config.yaml
dataset: "read English sentences (LibriTTS-R)"
win_length: 512
weight_standardization: false
rnn: "gru"
loss: "cross_entropy"
merge_dims: true
final_lr_fraction: 0
adamw_weight_decay_other_params: 0
Rows from block 7, named by matrix and row number. Each number is 200 + 20 x the weight over its row's rms, rounded and kept within 0 to 999. All counts start at 0. After the name is the row's rms in percent of the matrix's.
# weight_ih_l0: GRU input weights (gates r, z, n stacked) (model.rnn.2.rnn.weight_ih_l0, 384x128), inputs 0-127
weight_ih_l0.30,103,213,193,193,215,227,198,157,199,217,205,210,204,213,215,201,202,213,208,178,237,189,194,199,219,159,159,187,240,175,212,203,221,188,196,192,172,215,233,194,207,194,228,209,196,160,180,197,186,203,198,185,213,191,187,181,246,211,245,203,189,186,186,154,201,201,188,189,188,224,198,178,221,207,171,197,219,203,210,205,212,207,195,200,191,205,233,226,192,235,185,183,190,220,150,203,216,154,204,211,208,199,239,206,213,187,204,177,210,189,180,235,191,195,179,203,192,208,204,220,169,216,240,191,243,187,233,225,192
weight_ih_l0.31,108,192,194,184,186,203,186,185,221,196,188,166,145,204,236,206,184,199,204,171,234,209,182,187,199,171,223,194,194,168,177,169,206,178,205,219,180,212,217,212,176,207,153,256,204,193,179,180,212,215,216,183,226,227,186,182,171,212,184,182,179,179,196,189,193,188,177,245,186,155,171,192,216,194,220,201,218,199,169,210,229,178,190,202,218,227,203,191,200,184,202,213,209,174,207,216,167,202,226,222,210,178,194,208,167,184,192,206,217,212,182,221,183,176,224,181,189,185,187,230,196,226,209,189,177,219,202,223,198
weight_ih_l0.32,113,200,205,203,208,207,213,176,230,197,154,231,189,181,220,197,225,225,248,180,211,214,154,203,206,187,203,205,199,215,224,178,173,203,231,191,196,211,189,166,191,179,159,189,214,216,240,184,148,179,181,216,204,208,182,206,206,219,181,185,159,198,204,180,160,208,204,201,192,202,228,178,185,201,195,229,189,198,204,196,207,194,164,187,177,165,196,166,189,238,208,216,201,199,215,211,219,209,214,175,213,200,212,195,231,213,220,219,229,178,220,205,181,199,184,196,184,199,224,208,225,176,239,183,198,181,204,166,211
weight_ih_l0.33,104,175,228,141,187,192,164,200,194,181,219,186,221,212,217,165,194,220,175,181,206,173,159,202,214,208,167,186,213,221,175,240,207,164,185,188,214,194,188,186,194,171,206,230,188,212,226,218,179,190,180,157,219,222,193,236,185,173,192,211,179,187,188,199,188,184,173,202,202,198,207,223,211,203,193,200,209,216,228,187,195,208,197,201,177,224,234,176,177,214,197,213,201,199,205,233,203,247,205,198,174,217,188,161,231,218,174,182,182,191,202,229,208,198,211,230,204,168,209,212,229,202,213,195,209,206,175,183,218
weight_ih_l0.34,101,216,220,185,161,187,181,195,214,192,164,183,213,198,217,174,188,168,200,206,177,205,192,215,193,148,177,212,146,229,199,193,166,172,204,215,172,225,218,186,201,182,208,215,189,227,201,192,162,198,199,177,176,180,184,201,236,204,213,206,231,218,202,229,227,200,185,227,235,195,191,215,200,168,204,202,237,194,229,194,209,204,194,186,204,200,199,224,208,209,211,217,189,225,183,147,221,226,208,183,212,184,198,180,189,218,199,220,195,205,199,186,176,180,232,197,194,189,202,170,184,180,222,180,230,184,219,247,205
weight_ih_l0.35,108,160,196,198,174,209,205,187,191,176,207,213,169,235,230,206,168,218,205,198,220,206,237,199,236,214,169,166,195,217,235,219,219,202,209,176,195,175,198,215,225,217,217,203,178,196,154,187,228,181,202,187,231,195,231,178,187,209,175,176,199,183,215,204,185,186,237,210,228,182,184,225,187,203,240,202,193,181,233,199,188,188,207,185,238,205,194,174,163,197,189,203,199,194,184,167,193,206,220,186,199,174,182,195,192,204,166,174,220,185,179,220,197,191,198,168,192,203,189,207,158,158,192,212,181,201,182,226,205
weight_ih_l0.36,098,179,222,178,194,196,161,190,215,222,226,213,217,185,185,198,205,202,199,152,181,179,224,190,236,229,191,182,223,240,210,193,199,204,203,183,223,173,198,169,205,235,175,188,205,195,185,179,160,204,217,194,210,166,191,201,163,227,193,182,228,217,179,186,193,235,187,175,230,201,194,210,188,217,179,172,201,209,167,181,179,182,203,201,213,202,175,206,186,220,200,189,207,245,177,201,204,196,214,184,206,212,175,227,244,225,224,202,180,185,202,188,166,219,218,189,223,144,189,211,186,204,189,199,205,194,187,213,174
weight_ih_l0.37,094,215,173,199,204,186,217,180,167,188,220,195,179,200,222,210,208,212,190,207,191,181,223,226,200,199,239,146,180,229,210,226,203,203,201,180,205,227,205,162,222,208,210,178,210,189,158,201,198,201,218,164,224,197,211,199,225,198,234,198,192,215,227,167,213,166,199,196,189,175,176,186,185,206,199,192,203,188,162,192,178,195,204,190,214,192,190,228,208,154,215,200,156,226,242,231,200,174,185,194,224,185,208,214,189,185,200,183,208,184,212,187,240,212,188,193,226,192,184,217,215,230,179,196,180,219,189,241,233
weight_ih_l0.38,097,213,182,180,205,203,209,203,185,158,233,202,195,213,158,208,200,186,231,162,195,196,192,190,208,167,191,214,172,195,217,214,196,207,207,212,215,229,218,165,208,176,181,171,175,183,191,204,207,183,192,190,173,251,204,224,173,186,228,206,184,199,190,177,161,213,209,224,234,172,214,170,193,196,189,232,181,217,189,160,206,180,189,160,194,208,202,211,165,194,229,196,221,181,217,207,195,209,210,208,184,217,206,210,225,186,211,184,175,226,184,195,172,222,222,192,196,157,192,230,172,192,166,210,229,196,211,228,205
weight_ih_l0.39,093,205,234,233,136,202,210,202,219,179,190,239,260,198,210,205,176,180,222,189,199,231,215,196,181,199,150,221,205,186,196,186,193,191,221,195,204,201,218,166,171,214,229,216,196,188,194,217,208,215,197,196,180,211,209,173,190,197,201,198,194,175,159,171,188,188,220,208,212,201,220,200,175,197,226,208,218,202,200,181,185,209,235,199,212,226,219,230,185,204,210,202,213,179,205,196,223,181,209,235,221,163,184,188,236,204,226,192,208,235,237,196,218,178,197,225,233,198,192,189,188,199,206,221,210,212,214,169,217
weight_ih_l0.40,089,215,171,162,160,234,176,198,201,158,211,215,211,217,168,209,210,247,202,199,222,211,204,174,227,193,213,201,253,195,209,205,215,208,216,206,209,218,184,181,219,176,189,188,191,220,216,199,175,247,203,184,185,168,234,193,186,167,217,174,179,193,204,211,217,190,204,210,195,200,222,188,237,193,188,199,196,194,217,210,217,189,168,208,176,188,189,215,190,199,238,183,197,256,220,193,182,203,207,204,193,203,168,223,186,200,197,194,223,177,170,203,200,215,191,257,211,215,178,199,194,213,197,198,212,215,219,182,162
weight_ih_l0.41,102,173,208,192,246,168,182,185,187,183,220,173,231,236,221,224,235,218,209,196,204,174,201,221,189,219,179,189,220,189,243,189,187,168,218,194,199,169,199,225,198,169,197,206,188,197,214,224,166,199,188,200,233,207,191,167,173,216,168,210,198,190,185,209,181,228,232,179,193,221,207,181,246,238,193,180,212,214,179,206,161,179,220,213,208,225,209,225,185,188,211,202,190,222,215,193,212,212,195,204,190,202,235,183,211,174,218,197,204,208,187,222,166,194,190,151,189,214,220,192,184,223,214,216,211,199,200,170,213
weight_ih_l0.42,105,225,215,217,202,160,206,193,208,225,227,198,175,183,192,206,226,155,244,218,208,215,188,209,220,180,195,174,216,207,180,184,174,226,191,208,151,201,182,167,197,231,203,204,194,183,194,187,199,219,226,187,186,238,226,174,171,182,208,194,189,209,209,211,192,201,203,229,191,177,188,206,212,186,197,206,211,190,174,203,185,206,188,223,205,195,190,209,230,188,198,208,170,173,198,200,181,215,224,204,180,198,202,154,196,200,217,192,198,233,196,220,223,182,201,145,183,149,161,218,208,247,230,201,211,174,210,195,207
weight_ih_l0.43,108,180,224,197,212,186,188,188,178,224,196,211,206,218,188,198,184,176,179,238,181,227,184,204,186,248,220,204,218,216,180,201,195,205,185,207,200,161,205,233,210,216,174,237,175,137,208,204,208,190,188,185,178,167,209,206,160,205,226,184,219,206,211,205,182,184,210,215,191,201,181,230,186,183,192,194,202,193,173,193,184,182,197,200,201,228,221,225,226,202,201,222,225,203,237,201,193,216,208,221,207,223,182,174,210,199,214,160,179,223,195,173,201,175,243,195,163,176,157,229,193,214,194,172,215,212,197,184,223
weight_ih_l0.44,091,242,189,248,189,198,211,185,182,227,198,217,219,207,188,195,211,174,205,234,204,205,220,191,209,189,234,171,224,195,220,199,188,202,186,164,198,222,231,194,221,213,234,169,176,240,178,208,210,221,182,157,223,228,202,212,178,216,174,221,204,209,200,165,208,184,208,228,182,196,174,173,206,217,192,192,200,206,159,201,220,159,219,215,181,220,189,210,203,217,215,200,179,197,162,163,201,202,204,188,210,228,166,213,238,178,218,216,201,214,205,222,190,179,204,202,199,207,208,208,164,205,177,181,219,181,227,212,177
weight_ih_l0.45,109,203,166,210,198,195,213,199,182,185,174,161,161,180,151,195,209,207,192,178,204,193,220,167,235,187,182,176,221,217,194,219,199,222,217,196,218,213,199,203,204,175,206,196,173,214,206,207,199,228,199,184,226,178,199,202,235,178,178,194,223,193,201,188,197,188,202,201,198,213,214,181,174,208,194,217,162,195,176,192,158,221,210,159,202,215,237,177,170,224,208,174,224,238,213,203,182,180,199,184,192,191,209,234,183,209,206,220,212,185,156,178,171,222,214,218,203,190,184,200,160,200,213,179,238,175,163,213,219
weight_ih_l0.46,108,196,178,230,197,191,172,169,190,186,171,200,198,197,198,189,178,225,196,218,230,213,191,191,208,219,205,204,222,212,217,199,205,202,199,198,178,139,226,194,220,180,163,224,221,181,202,195,229,215,194,184,196,203,235,231,169,207,204,214,224,183,191,211,230,143,227,218,204,196,190,192,194,197,202,230,184,247,185,212,207,216,219,209,204,200,197,210,186,191,186,233,202,208,207,197,231,208,161,208,225,195,212,195,178,218,194,178,207,214,188,198,194,191,202,220,211,171,192,143,187,203,231,228,225,150,184,167,216
weight_ih_l0.47,093,236,188,209,189,192,186,181,205,196,164,222,192,233,181,183,190,189,211,223,193,233,233,180,232,167,207,206,201,195,212,209,224,187,193,199,164,193,191,174,253,174,168,195,208,206,193,197,181,229,179,162,253,210,182,236,190,189,206,219,213,204,173,183,157,223,195,200,179,194,189,184,204,223,214,216,204,195,214,192,205,162,185,199,212,199,218,190,213,184,209,183,205,192,196,215,226,178,209,202,212,184,176,178,206,205,224,203,208,229,201,199,181,178,181,233,198,177,233,179,242,153,186,189,221,186,228,204,199
weight_ih_l0.48,095,223,183,200,160,225,198,205,201,191,184,213,200,228,182,255,219,200,174,214,200,188,212,176,185,188,193,207,211,153,201,218,222,194,196,210,197,210,229,201,229,194,171,227,203,217,208,189,221,219,169,219,228,163,175,213,200,191,178,160,193,214,190,176,230,197,187,209,193,172,184,203,189,189,192,195,215,242,212,182,228,207,222,179,215,182,177,215,207,208,186,201,192,177,161,233,246,219,208,180,168,212,186,189,189,188,185,208,204,224,176,208,185,214,210,160,214,216,181,191,211,203,158,180,228,220,174,180,211
weight_ih_l0.49,094,205,199,172,212,174,216,205,222,167,220,183,248,210,180,182,218,201,215,184,206,232,195,237,182,197,209,196,228,191,222,220,222,235,184,178,188,178,174,172,203,201,223,188,188,206,198,213,228,239,221,214,190,202,184,179,196,224,212,242,240,214,170,223,183,225,173,204,241,195,180,193,217,210,200,181,167,243,173,192,190,189,184,177,181,182,215,211,202,197,207,191,177,200,225,197,188,181,175,182,196,202,209,171,212,207,176,185,186,190,183,227,182,177,221,219,222,223,187,210,187,232,246,181,216,210,189,192,201
weight_ih_l0.50,102,213,221,210,252,205,182,215,177,213,198,201,210,180,218,216,166,185,213,206,187,155,175,214,157,243,187,207,216,183,208,194,208,229,181,207,193,184,178,188,194,171,197,186,187,214,209,182,183,205,204,193,196,197,180,189,197,186,224,206,196,182,193,242,194,220,192,217,199,190,184,213,201,205,222,215,208,260,162,212,193,198,208,198,245,157,215,193,222,183,173,211,196,166,220,200,202,212,214,180,192,225,176,173,198,193,200,186,167,245,244,201,204,201,175,179,224,222,205,240,176,217,207,184,208,199,179,192,203
weight_ih_l0.51,106,161,226,171,200,157,179,193,228,186,205,180,224,223,214,187,217,227,206,211,216,219,215,256,197,194,233,188,201,194,228,192,188,232,163,180,196,223,227,161,185,205,198,193,184,185,200,204,216,170,220,199,196,198,199,197,188,178,203,184,201,144,203,171,183,202,202,197,211,215,213,186,212,182,199,205,213,199,206,234,207,231,177,181,203,192,185,207,215,189,206,184,219,217,226,199,227,207,195,200,192,187,239,212,235,195,228,162,201,212,207,222,241,200,226,207,186,191,191,189,177,212,235,180,217,208,179,250,186
weight_ih_l0.52,101,174,221,200,208,208,215,175,202,221,210,170,175,228,236,178,181,243,176,200,210,210,213,237,192,172,189,204,194,198,213,242,204,194,192,176,237,189,199,182,189,222,190,227,229,207,174,226,234,242,210,222,194,209,197,176,233,200,181,218,179,222,185,232,204,187,172,208,226,193,207,203,212,190,208,201,196,160,198,200,165,207,199,199,190,197,172,203,203,202,194,218,230,239,218,184,202,189,173,199,171,209,249,219,178,200,204,162,192,223,199,167,196,215,227,182,172,203,204,179,193,181,217,209,213,212,194,234,220
weight_ih_l0.53,094,219,230,165,185,188,191,175,162,222,221,159,205,190,210,188,195,234,187,206,183,186,193,181,207,205,190,192,234,222,177,252,192,244,223,184,178,198,233,201,210,195,194,217,201,204,208,201,205,197,185,213,213,188,163,205,176,189,173,190,178,200,183,199,194,200,217,206,217,232,232,172,218,188,203,206,206,226,192,173,182,224,220,197,215,216,227,192,196,188,218,200,153,188,176,209,176,203,203,164,218,213,235,193,227,188,220,172,233,217,196,152,214,211,201,216,207,219,196,231,195,187,225,189,218,209,161,209,178
weight_ih_l0.54,093,192,152,212,219,183,192,194,166,218,214,204,174,169,217,196,196,212,163,218,199,200,209,213,210,195,199,227,209,197,224,191,178,187,214,150,231,225,215,185,178,188,239,211,178,201,205,177,210,217,180,190,213,170,199,207,209,209,193,176,200,190,186,225,174,197,192,195,152,187,190,185,215,208,193,192,222,165,167,216,213,203,186,223,211,185,183,169,242,196,169,200,191,226,179,225,221,232,183,208,233,222,210,216,202,222,212,244,205,185,223,190,241,192,231,170,232,200,198,202,172,193,185,197,221,191,180,183,212
weight_ih_l0.55,094,231,165,190,230,208,197,219,210,206,193,218,219,243,162,192,176,197,213,215,197,170,187,186,195,220,208,182,203,174,160,192,201,202,163,221,204,171,206,199,165,189,209,195,167,162,213,205,166,196,230,201,204,198,191,208,186,226,173,178,181,196,178,199,219,218,215,183,220,192,173,218,196,189,233,201,227,177,181,199,185,184,192,196,224,231,197,211,217,184,209,212,202,186,219,205,178,158,214,215,204,213,196,174,191,149,208,242,241,194,205,217,229,200,195,184,190,172,153,205,198,216,195,174,204,211,226,173,199
weight_ih_l0.56,087,204,181,191,192,210,167,226,192,226,211,173,176,200,206,255,172,206,229,209,193,232,192,217,217,201,196,189,199,167,203,219,210,154,175,166,220,248,173,190,211,210,205,236,162,165,201,212,217,198,161,201,187,214,204,220,244,193,200,200,186,198,199,204,183,172,200,172,197,178,210,209,215,203,237,162,182,176,186,187,202,178,188,193,197,178,189,220,209,148,211,216,228,203,214,201,190,212,227,176,220,207,209,221,174,202,181,200,201,216,217,215,189,211,194,203,190,208,171,204,218,167,202,209,230,212,203,175,183
weight_ih_l0.57,105,223,197,175,216,183,182,219,186,192,225,203,223,234,196,229,187,179,212,207,219,167,171,216,201,182,251,208,206,175,228,239,220,181,181,203,208,193,207,162,229,209,239,217,186,180,177,232,198,222,174,162,208,185,183,199,205,180,199,204,194,185,170,186,211,183,182,219,185,207,174,172,202,211,200,236,229,193,218,200,197,207,200,223,181,190,239,201,224,212,198,219,172,199,191,215,206,235,213,203,152,224,216,200,216,186,205,192,180,212,194,210,196,219,179,177,231,201,190,224,188,206,193,184,162,209,225,205,159
weight_ih_l0.58,104,204,227,199,159,171,164,206,184,197,235,198,197,180,143,190,235,190,195,202,181,198,198,169,209,169,207,222,177,212,181,166,213,181,231,191,207,206,234,196,203,162,219,213,182,205,197,196,214,187,174,230,180,199,215,198,199,211,196,204,157,228,201,237,190,197,190,237,216,210,209,208,194,222,190,201,208,198,210,207,203,203,208,205,187,208,211,222,191,194,194,223,178,200,258,153,230,203,170,250,208,204,237,194,201,209,211,202,209,196,181,200,220,204,217,195,158,225,185,177,196,170,193,195,216,201,184,176,213
weight_ih_l0.59,118,139,232,203,239,208,227,176,203,217,178,276,185,189,205,199,187,192,218,177,213,174,157,212,217,188,204,205,200,212,194,158,180,207,193,199,193,191,209,188,190,205,205,206,213,202,212,198,210,197,190,213,166,201,190,211,190,181,204,228,202,216,164,196,224,181,209,203,198,197,187,207,206,180,188,221,192,219,198,188,205,224,184,208,197,231,202,218,194,176,209,212,202,179,193,208,213,214,250,188,171,189,212,200,221,203,210,211,193,195,231,186,225,135,187,172,156,214,233,186,232,210,207,178,212,215,200,228,208
weight_ih_l0.60,103,206,234,203,208,200,236,209,230,196,209,198,195,160,212,193,182,180,190,196,214,193,206,228,166,214,222,220,194,231,202,217,193,233,227,170,196,175,194,206,193,177,189,203,202,176,142,203,197,208,197,191,165,179,179,196,210,181,228,214,227,205,207,232,168,181,235,228,217,215,190,226,228,187,238,184,206,208,190,170,187,199,215,198,191,207,217,224,187,191,190,196,208,222,219,213,246,196,172,207,233,157,227,183,185,199,211,204,168,160,189,226,191,181,198,187,197,198,169,202,184,170,183,186,179,198,199,218,181
weight_ih_l0.61,097,209,211,177,225,203,157,263,207,193,193,203,235,195,200,241,194,183,180,173,191,190,197,229,203,191,178,164,199,206,195,213,207,222,181,179,186,207,187,233,205,219,174,209,198,212,194,196,190,211,230,181,218,211,186,196,203,189,185,213,207,219,207,186,182,184,242,212,185,223,204,214,229,212,213,207,174,190,178,193,233,146,193,199,223,188,193,235,196,191,203,239,183,206,197,168,205,219,184,204,166,197,209,200,203,161,198,207,159,196,186,215,198,207,177,248,239,167,196,194,215,208,226,185,183,221,191,216,179
weight_ih_l0.62,093,193,180,211,163,202,188,188,204,168,205,215,203,218,219,190,222,199,187,201,213,191,177,215,181,197,217,226,208,175,180,219,222,215,234,223,197,175,193,201,195,209,206,218,178,228,201,195,149,198,169,166,172,186,213,173,179,203,199,217,141,187,206,172,246,216,226,225,216,204,183,194,226,233,216,165,211,186,198,190,191,203,237,189,194,192,208,197,196,221,198,214,180,204,200,176,198,197,198,208,154,234,211,177,203,183,172,202,203,181,183,188,178,198,200,192,215,207,155,242,213,169,202,224,176,194,164,206,220
weight_ih_l0.63,094,226,231,204,215,235,183,175,189,219,185,182,185,245,215,195,171,226,181,197,186,199,207,184,226,214,196,197,244,188,206,185,169,219,185,183,197,211,214,187,224,204,180,180,189,199,207,225,204,205,171,174,222,198,183,211,190,230,198,228,214,195,207,237,230,150,209,176,193,206,224,194,178,229,175,202,193,200,204,196,172,201,213,177,201,187,205,204,190,208,174,193,211,231,183,220,147,221,206,208,216,236,237,161,219,196,225,151,204,197,208,207,189,223,217,182,202,173,227,212,200,232,201,208,212,222,210,177,205
weight_ih_l0.64,107,167,217,199,218,221,222,221,187,186,208,189,208,189,207,221,210,196,207,223,205,208,168,208,223,212,235,200,195,181,208,203,157,167,185,202,206,227,222,176,162,230,175,224,250,166,218,215,192,202,173,200,167,218,222,166,213,183,188,199,172,200,178,197,224,217,169,196,199,230,197,216,183,164,219,217,200,225,165,191,172,178,212,201,178,208,240,194,182,247,184,180,233,200,190,228,198,211,188,194,197,180,209,210,197,191,211,227,196,226,192,209,181,193,229,207,200,225,208,187,188,192,179,199,238,196,206,225,228
weight_ih_l0.65,101,154,200,181,203,202,179,216,194,191,186,197,200,218,191,219,184,192,195,235,176,233,185,209,217,196,165,206,206,227,217,248,189,216,160,198,239,199,176,196,202,192,179,195,170,216,233,220,203,185,174,179,206,235,202,211,152,169,209,189,210,214,194,202,206,190,168,228,173,217,177,165,180,217,197,220,177,200,210,171,208,204,209,200,167,163,195,194,180,205,217,212,190,198,227,160,226,174,212,207,186,181,182,200,206,186,182,214,187,217,195,211,159,213,180,246,181,217,190,199,196,173,221,228,195,191,225,201,196
weight_ih_l0.66,109,197,193,228,228,187,203,158,183,180,213,236,183,219,211,193,219,221,209,182,236,191,206,201,211,186,187,176,183,180,197,204,217,225,206,193,222,239,190,178,215,183,222,193,198,179,201,201,154,184,188,174,174,224,209,157,204,210,209,189,197,197,223,213,190,225,217,199,210,228,200,190,194,212,224,226,190,210,216,223,144,169,218,181,178,159,224,194,202,195,181,198,202,203,200,207,165,187,192,194,209,187,250,223,229,205,223,160,207,196,166,182,211,195,225,234,224,229,190,192,201,213,199,178,210,212,224,231,192
weight_ih_l0.67,089,180,200,180,181,208,199,176,179,178,223,179,206,194,196,181,199,208,217,152,214,183,218,199,225,162,176,172,193,190,223,197,188,195,227,219,231,193,181,186,184,186,183,240,220,215,171,215,210,216,175,194,171,187,224,242,190,207,204,208,192,193,185,195,222,197,203,205,212,163,178,208,199,171,179,220,167,196,188,179,171,187,162,194,216,186,195,212,214,214,233,183,193,194,193,234,180,153,215,200,187,250,204,183,194,207,152,223,160,183,202,217,169,196,212,218,199,216,171,198,202,201,212,202,176,209,180,205,227
weight_ih_l0.68,092,200,156,207,176,187,191,212,227,194,166,233,190,175,185,207,210,204,201,203,226,212,161,202,181,204,211,191,211,197,192,168,197,212,215,188,179,209,208,206,226,197,202,216,180,206,212,197,207,209,203,195,207,223,189,216,214,210,211,176,181,197,209,197,238,256,219,209,160,220,226,204,232,207,194,177,146,209,203,228,245,205,199,241,206,193,213,199,170,207,182,238,213,163,215,208,221,206,217,186,200,215,193,204,188,160,178,236,212,187,224,225,207,223,202,257,169,180,202,210,179,209,180,200,208,196,182,199,217
weight_ih_l0.69,104,209,197,172,213,212,202,233,219,176,163,180,196,184,170,213,208,228,211,163,204,193,197,219,224,221,180,191,180,219,198,213,217,226,191,177,229,232,226,204,183,229,180,234,171,207,195,193,185,194,193,234,197,200,186,202,246,195,169,196,183,169,180,190,206,218,190,166,179,212,222,193,193,199,219,213,216,229,167,201,212,232,214,212,186,214,204,189,215,229,224,206,201,232,225,206,198,180,221,173,230,210,187,230,187,253,211,205,187,197,214,170,212,206,180,168,195,195,228,216,207,214,193,221,233,192,215,160,209
weight_ih_l0.70,089,213,180,208,240,184,178,193,190,213,180,177,188,190,227,182,171,205,207,185,198,203,162,227,170,195,195,193,220,183,155,198,219,217,205,215,202,188,178,182,177,209,215,201,197,261,191,206,224,220,186,198,231,194,204,211,195,195,190,229,219,228,169,201,221,215,246,194,199,215,220,189,215,193,233,214,204,195,229,232,181,202,208,244,170,196,150,178,165,201,203,201,206,218,196,227,185,186,211,184,231,226,215,197,201,174,181,225,234,236,193,213,217,201,191,190,206,224,201,189,203,201,181,212,238,182,187,195,176
weight_ih_l0.71,083,194,235,160,180,203,216,222,209,223,201,184,217,220,196,172,230,186,204,216,172,220,201,183,195,215,187,200,211,195,226,222,189,189,222,176,237,220,209,186,190,231,200,201,180,203,186,225,210,182,192,191,182,242,239,201,211,200,199,225,219,164,210,201,204,204,250,203,205,215,233,187,171,175,178,201,203,186,220,192,206,213,218,174,219,181,210,218,203,207,152,182,163,159,201,228,163,182,187,212,182,173,223,179,222,197,223,175,200,168,190,200,210,185,198,216,226,185,206,177,173,199,218,242,201,221,212,203,184
weight_ih_l0.72,101,167,204,198,251,206,182,202,200,214,194,196,216,146,212,170,180,242,189,252,183,215,210,217,231,228,231,216,235,180,208,228,218,234,197,229,167,233,196,219,194,213,182,244,189,214,208,216,206,176,159,169,184,226,175,193,168,194,184,185,216,222,199,221,210,209,228,222,212,190,196,201,229,163,196,200,194,209,186,192,194,207,177,210,184,197,206,217,160,207,224,208,186,197,195,211,225,190,210,224,220,216,176,202,203,198,204,186,179,198,181,192,179,205,213,225,189,219,199,198,188,197,190,183,201,181,221,179,214
weight_ih_l0.73,091,243,190,188,183,206,215,224,184,214,202,183,184,192,210,217,193,190,210,212,215,197,165,183,227,201,220,198,204,218,246,197,205,243,203,201,174,194,226,173,211,188,168,156,188,218,208,196,194,207,186,190,181,179,202,209,206,177,243,187,187,222,152,218,198,221,231,192,238,234,222,203,219,172,175,220,189,205,187,219,216,187,180,214,180,185,192,214,203,191,182,203,163,192,188,214,223,208,190,195,211,199,205,245,226,159,234,163,185,169,220,185,180,183,175,202,194,204,202,180,188,214,178,169,197,234,208,194,195
weight_ih_l0.74,086,198,194,173,213,189,222,201,222,197,209,187,176,155,199,170,181,171,209,200,198,205,206,240,209,216,199,212,205,182,195,195,221,237,193,165,207,192,191,182,208,173,207,205,208,193,221,181,191,181,233,231,175,223,175,208,202,211,213,194,213,221,210,165,230,181,172,224,206,206,196,201,198,202,164,208,179,192,193,176,164,197,221,198,162,206,225,215,180,213,214,207,196,190,221,175,221,196,209,176,204,240,198,218,205,227,200,215,200,185,145,237,194,209,227,219,188,194,197,202,147,187,210,218,213,188,156,210,249
weight_ih_l0.75,100,200,185,149,195,175,182,184,206,192,181,188,182,160,229,197,197,185,219,196,219,210,192,183,167,163,189,223,181,204,176,205,196,236,217,189,166,205,208,195,167,208,209,153,205,217,182,206,197,162,216,188,240,206,176,203,226,199,227,220,202,227,181,211,189,184,204,193,204,215,197,204,201,179,212,188,229,207,174,199,173,227,199,229,212,183,206,226,228,198,175,167,209,220,221,208,185,198,199,209,147,162,203,204,226,192,222,202,195,175,220,168,224,181,205,197,247,195,188,214,196,217,175,226,212,224,200,209,186
weight_ih_l0.76,092,193,196,197,223,164,180,208,216,195,206,206,198,195,215,226,208,184,192,151,149,191,202,222,210,228,229,188,202,208,225,166,177,228,231,189,159,187,203,196,162,187,191,167,180,216,229,183,195,186,190,163,196,214,179,178,252,206,229,192,189,176,201,188,188,171,206,204,201,178,197,194,216,174,172,248,206,166,224,163,188,200,206,228,171,199,193,184,205,213,213,243,217,180,175,172,203,199,220,223,181,212,224,214,184,192,201,189,201,203,204,214,224,185,189,194,185,215,199,194,215,206,212,219,198,210,207,222,228
weight_ih_l0.77,103,187,223,178,221,227,214,183,234,210,140,190,187,194,192,211,228,229,211,171,216,185,211,213,197,200,230,212,203,222,227,217,214,170,213,220,182,187,197,209,172,206,198,204,195,206,228,212,170,207,175,202,195,194,208,180,235,200,169,206,200,213,229,221,197,232,191,176,208,190,199,200,184,220,185,164,201,175,197,172,176,193,170,204,204,201,199,192,222,226,196,212,171,250,232,162,175,221,236,201,213,211,189,195,181,215,196,199,202,225,213,190,172,203,189,215,168,219,229,189,188,154,213,212,211,183,230,237,196
weight_ih_l0.78,089,211,203,203,223,198,209,216,206,221,201,213,233,200,180,233,164,195,232,200,213,204,237,197,197,184,231,190,204,218,155,147,237,234,190,175,211,185,197,190,212,202,223,224,184,232,188,188,199,261,182,178,160,203,224,242,255,220,201,234,208,212,212,195,201,198,181,197,182,215,193,201,188,193,205,165,203,217,224,203,162,203,205,199,223,204,216,214,184,201,207,187,223,190,210,211,233,207,209,221,221,198,217,176,178,190,186,199,215,211,209,207,204,170,203,201,204,163,226,171,213,205,211,226,208,210,202,193,181
weight_ih_l0.79,122,210,196,181,198,208,223,200,189,207,224,226,211,196,210,166,196,205,219,246,189,213,168,200,213,181,217,204,213,201,189,217,214,210,218,209,189,162,198,184,182,195,206,173,189,174,215,202,217,166,187,225,186,191,149,179,225,223,181,193,210,190,178,166,188,202,212,184,239,224,204,180,184,224,215,189,214,166,220,184,177,167,236,197,208,266,204,205,177,193,228,166,175,196,211,203,221,215,206,187,203,202,198,234,208,195,235,207,232,195,160,206,217,213,220,208,203,182,170,193,170,183,212,174,213,197,168,202,199
weight_ih_l0.80,096,183,222,237,216,206,177,225,215,218,203,186,218,202,201,194,206,217,202,191,183,233,205,216,199,184,173,174,175,187,200,211,215,169,223,218,172,188,188,243,142,194,226,214,185,186,211,218,184,208,199,183,201,225,185,219,184,209,196,200,177,227,189,169,204,197,222,249,185,190,184,219,245,216,203,216,232,216,209,245,208,160,196,218,206,203,186,177,179,232,219,231,153,198,202,192,233,184,192,217,179,168,212,193,195,225,190,178,210,202,189,186,204,212,171,223,207,238,192,198,199,188,203,183,181,191,201,223,195
weight_ih_l0.81,104,213,195,193,182,219,234,146,196,209,202,157,195,200,200,223,188,221,199,197,204,208,199,214,184,184,214,192,198,159,218,196,199,221,210,177,181,204,192,212,208,215,205,190,187,190,213,185,224,216,203,187,219,179,179,207,182,219,211,167,215,199,207,202,205,209,183,214,276,232,226,229,202,200,219,195,207,241,187,163,215,179,214,206,179,203,206,211,224,215,181,192,177,193,213,212,196,178,206,206,179,172,202,208,199,258,223,203,208,180,180,180,164,234,226,219,215,223,231,182,157,209,209,197,225,199,184,197,165
weight_ih_l0.82,097,215,205,192,184,219,214,207,175,202,184,161,221,197,179,177,229,191,212,166,199,199,185,237,232,197,183,198,186,192,191,197,198,170,181,210,170,221,196,164,203,195,183,164,187,201,187,223,204,166,202,161,212,205,187,156,192,219,210,175,207,225,191,236,231,214,155,185,221,219,220,183,219,206,192,233,190,178,207,212,219,186,177,173,174,224,197,244,166,182,186,190,199,157,229,234,210,170,205,189,195,232,204,215,201,214,209,196,230,205,208,188,197,177,215,179,214,212,234,181,210,190,199,203,191,196,229,199,211
weight_ih_l0.83,111,214,224,215,240,196,229,225,221,219,191,199,199,232,190,180,187,202,201,185,211,192,169,171,173,185,208,180,203,207,209,208,157,232,189,191,180,175,208,192,187,242,180,192,204,183,187,243,189,217,205,164,236,158,222,213,204,229,226,225,197,233,229,217,172,209,229,195,211,192,205,208,177,172,180,208,238,204,202,184,201,199,170,221,183,223,187,217,228,192,207,223,164,205,193,196,190,198,206,246,213,230,183,186,209,200,227,194,214,205,182,231,215,217,217,191,176,223,178,193,198,211,197,209,187,165,222,206,178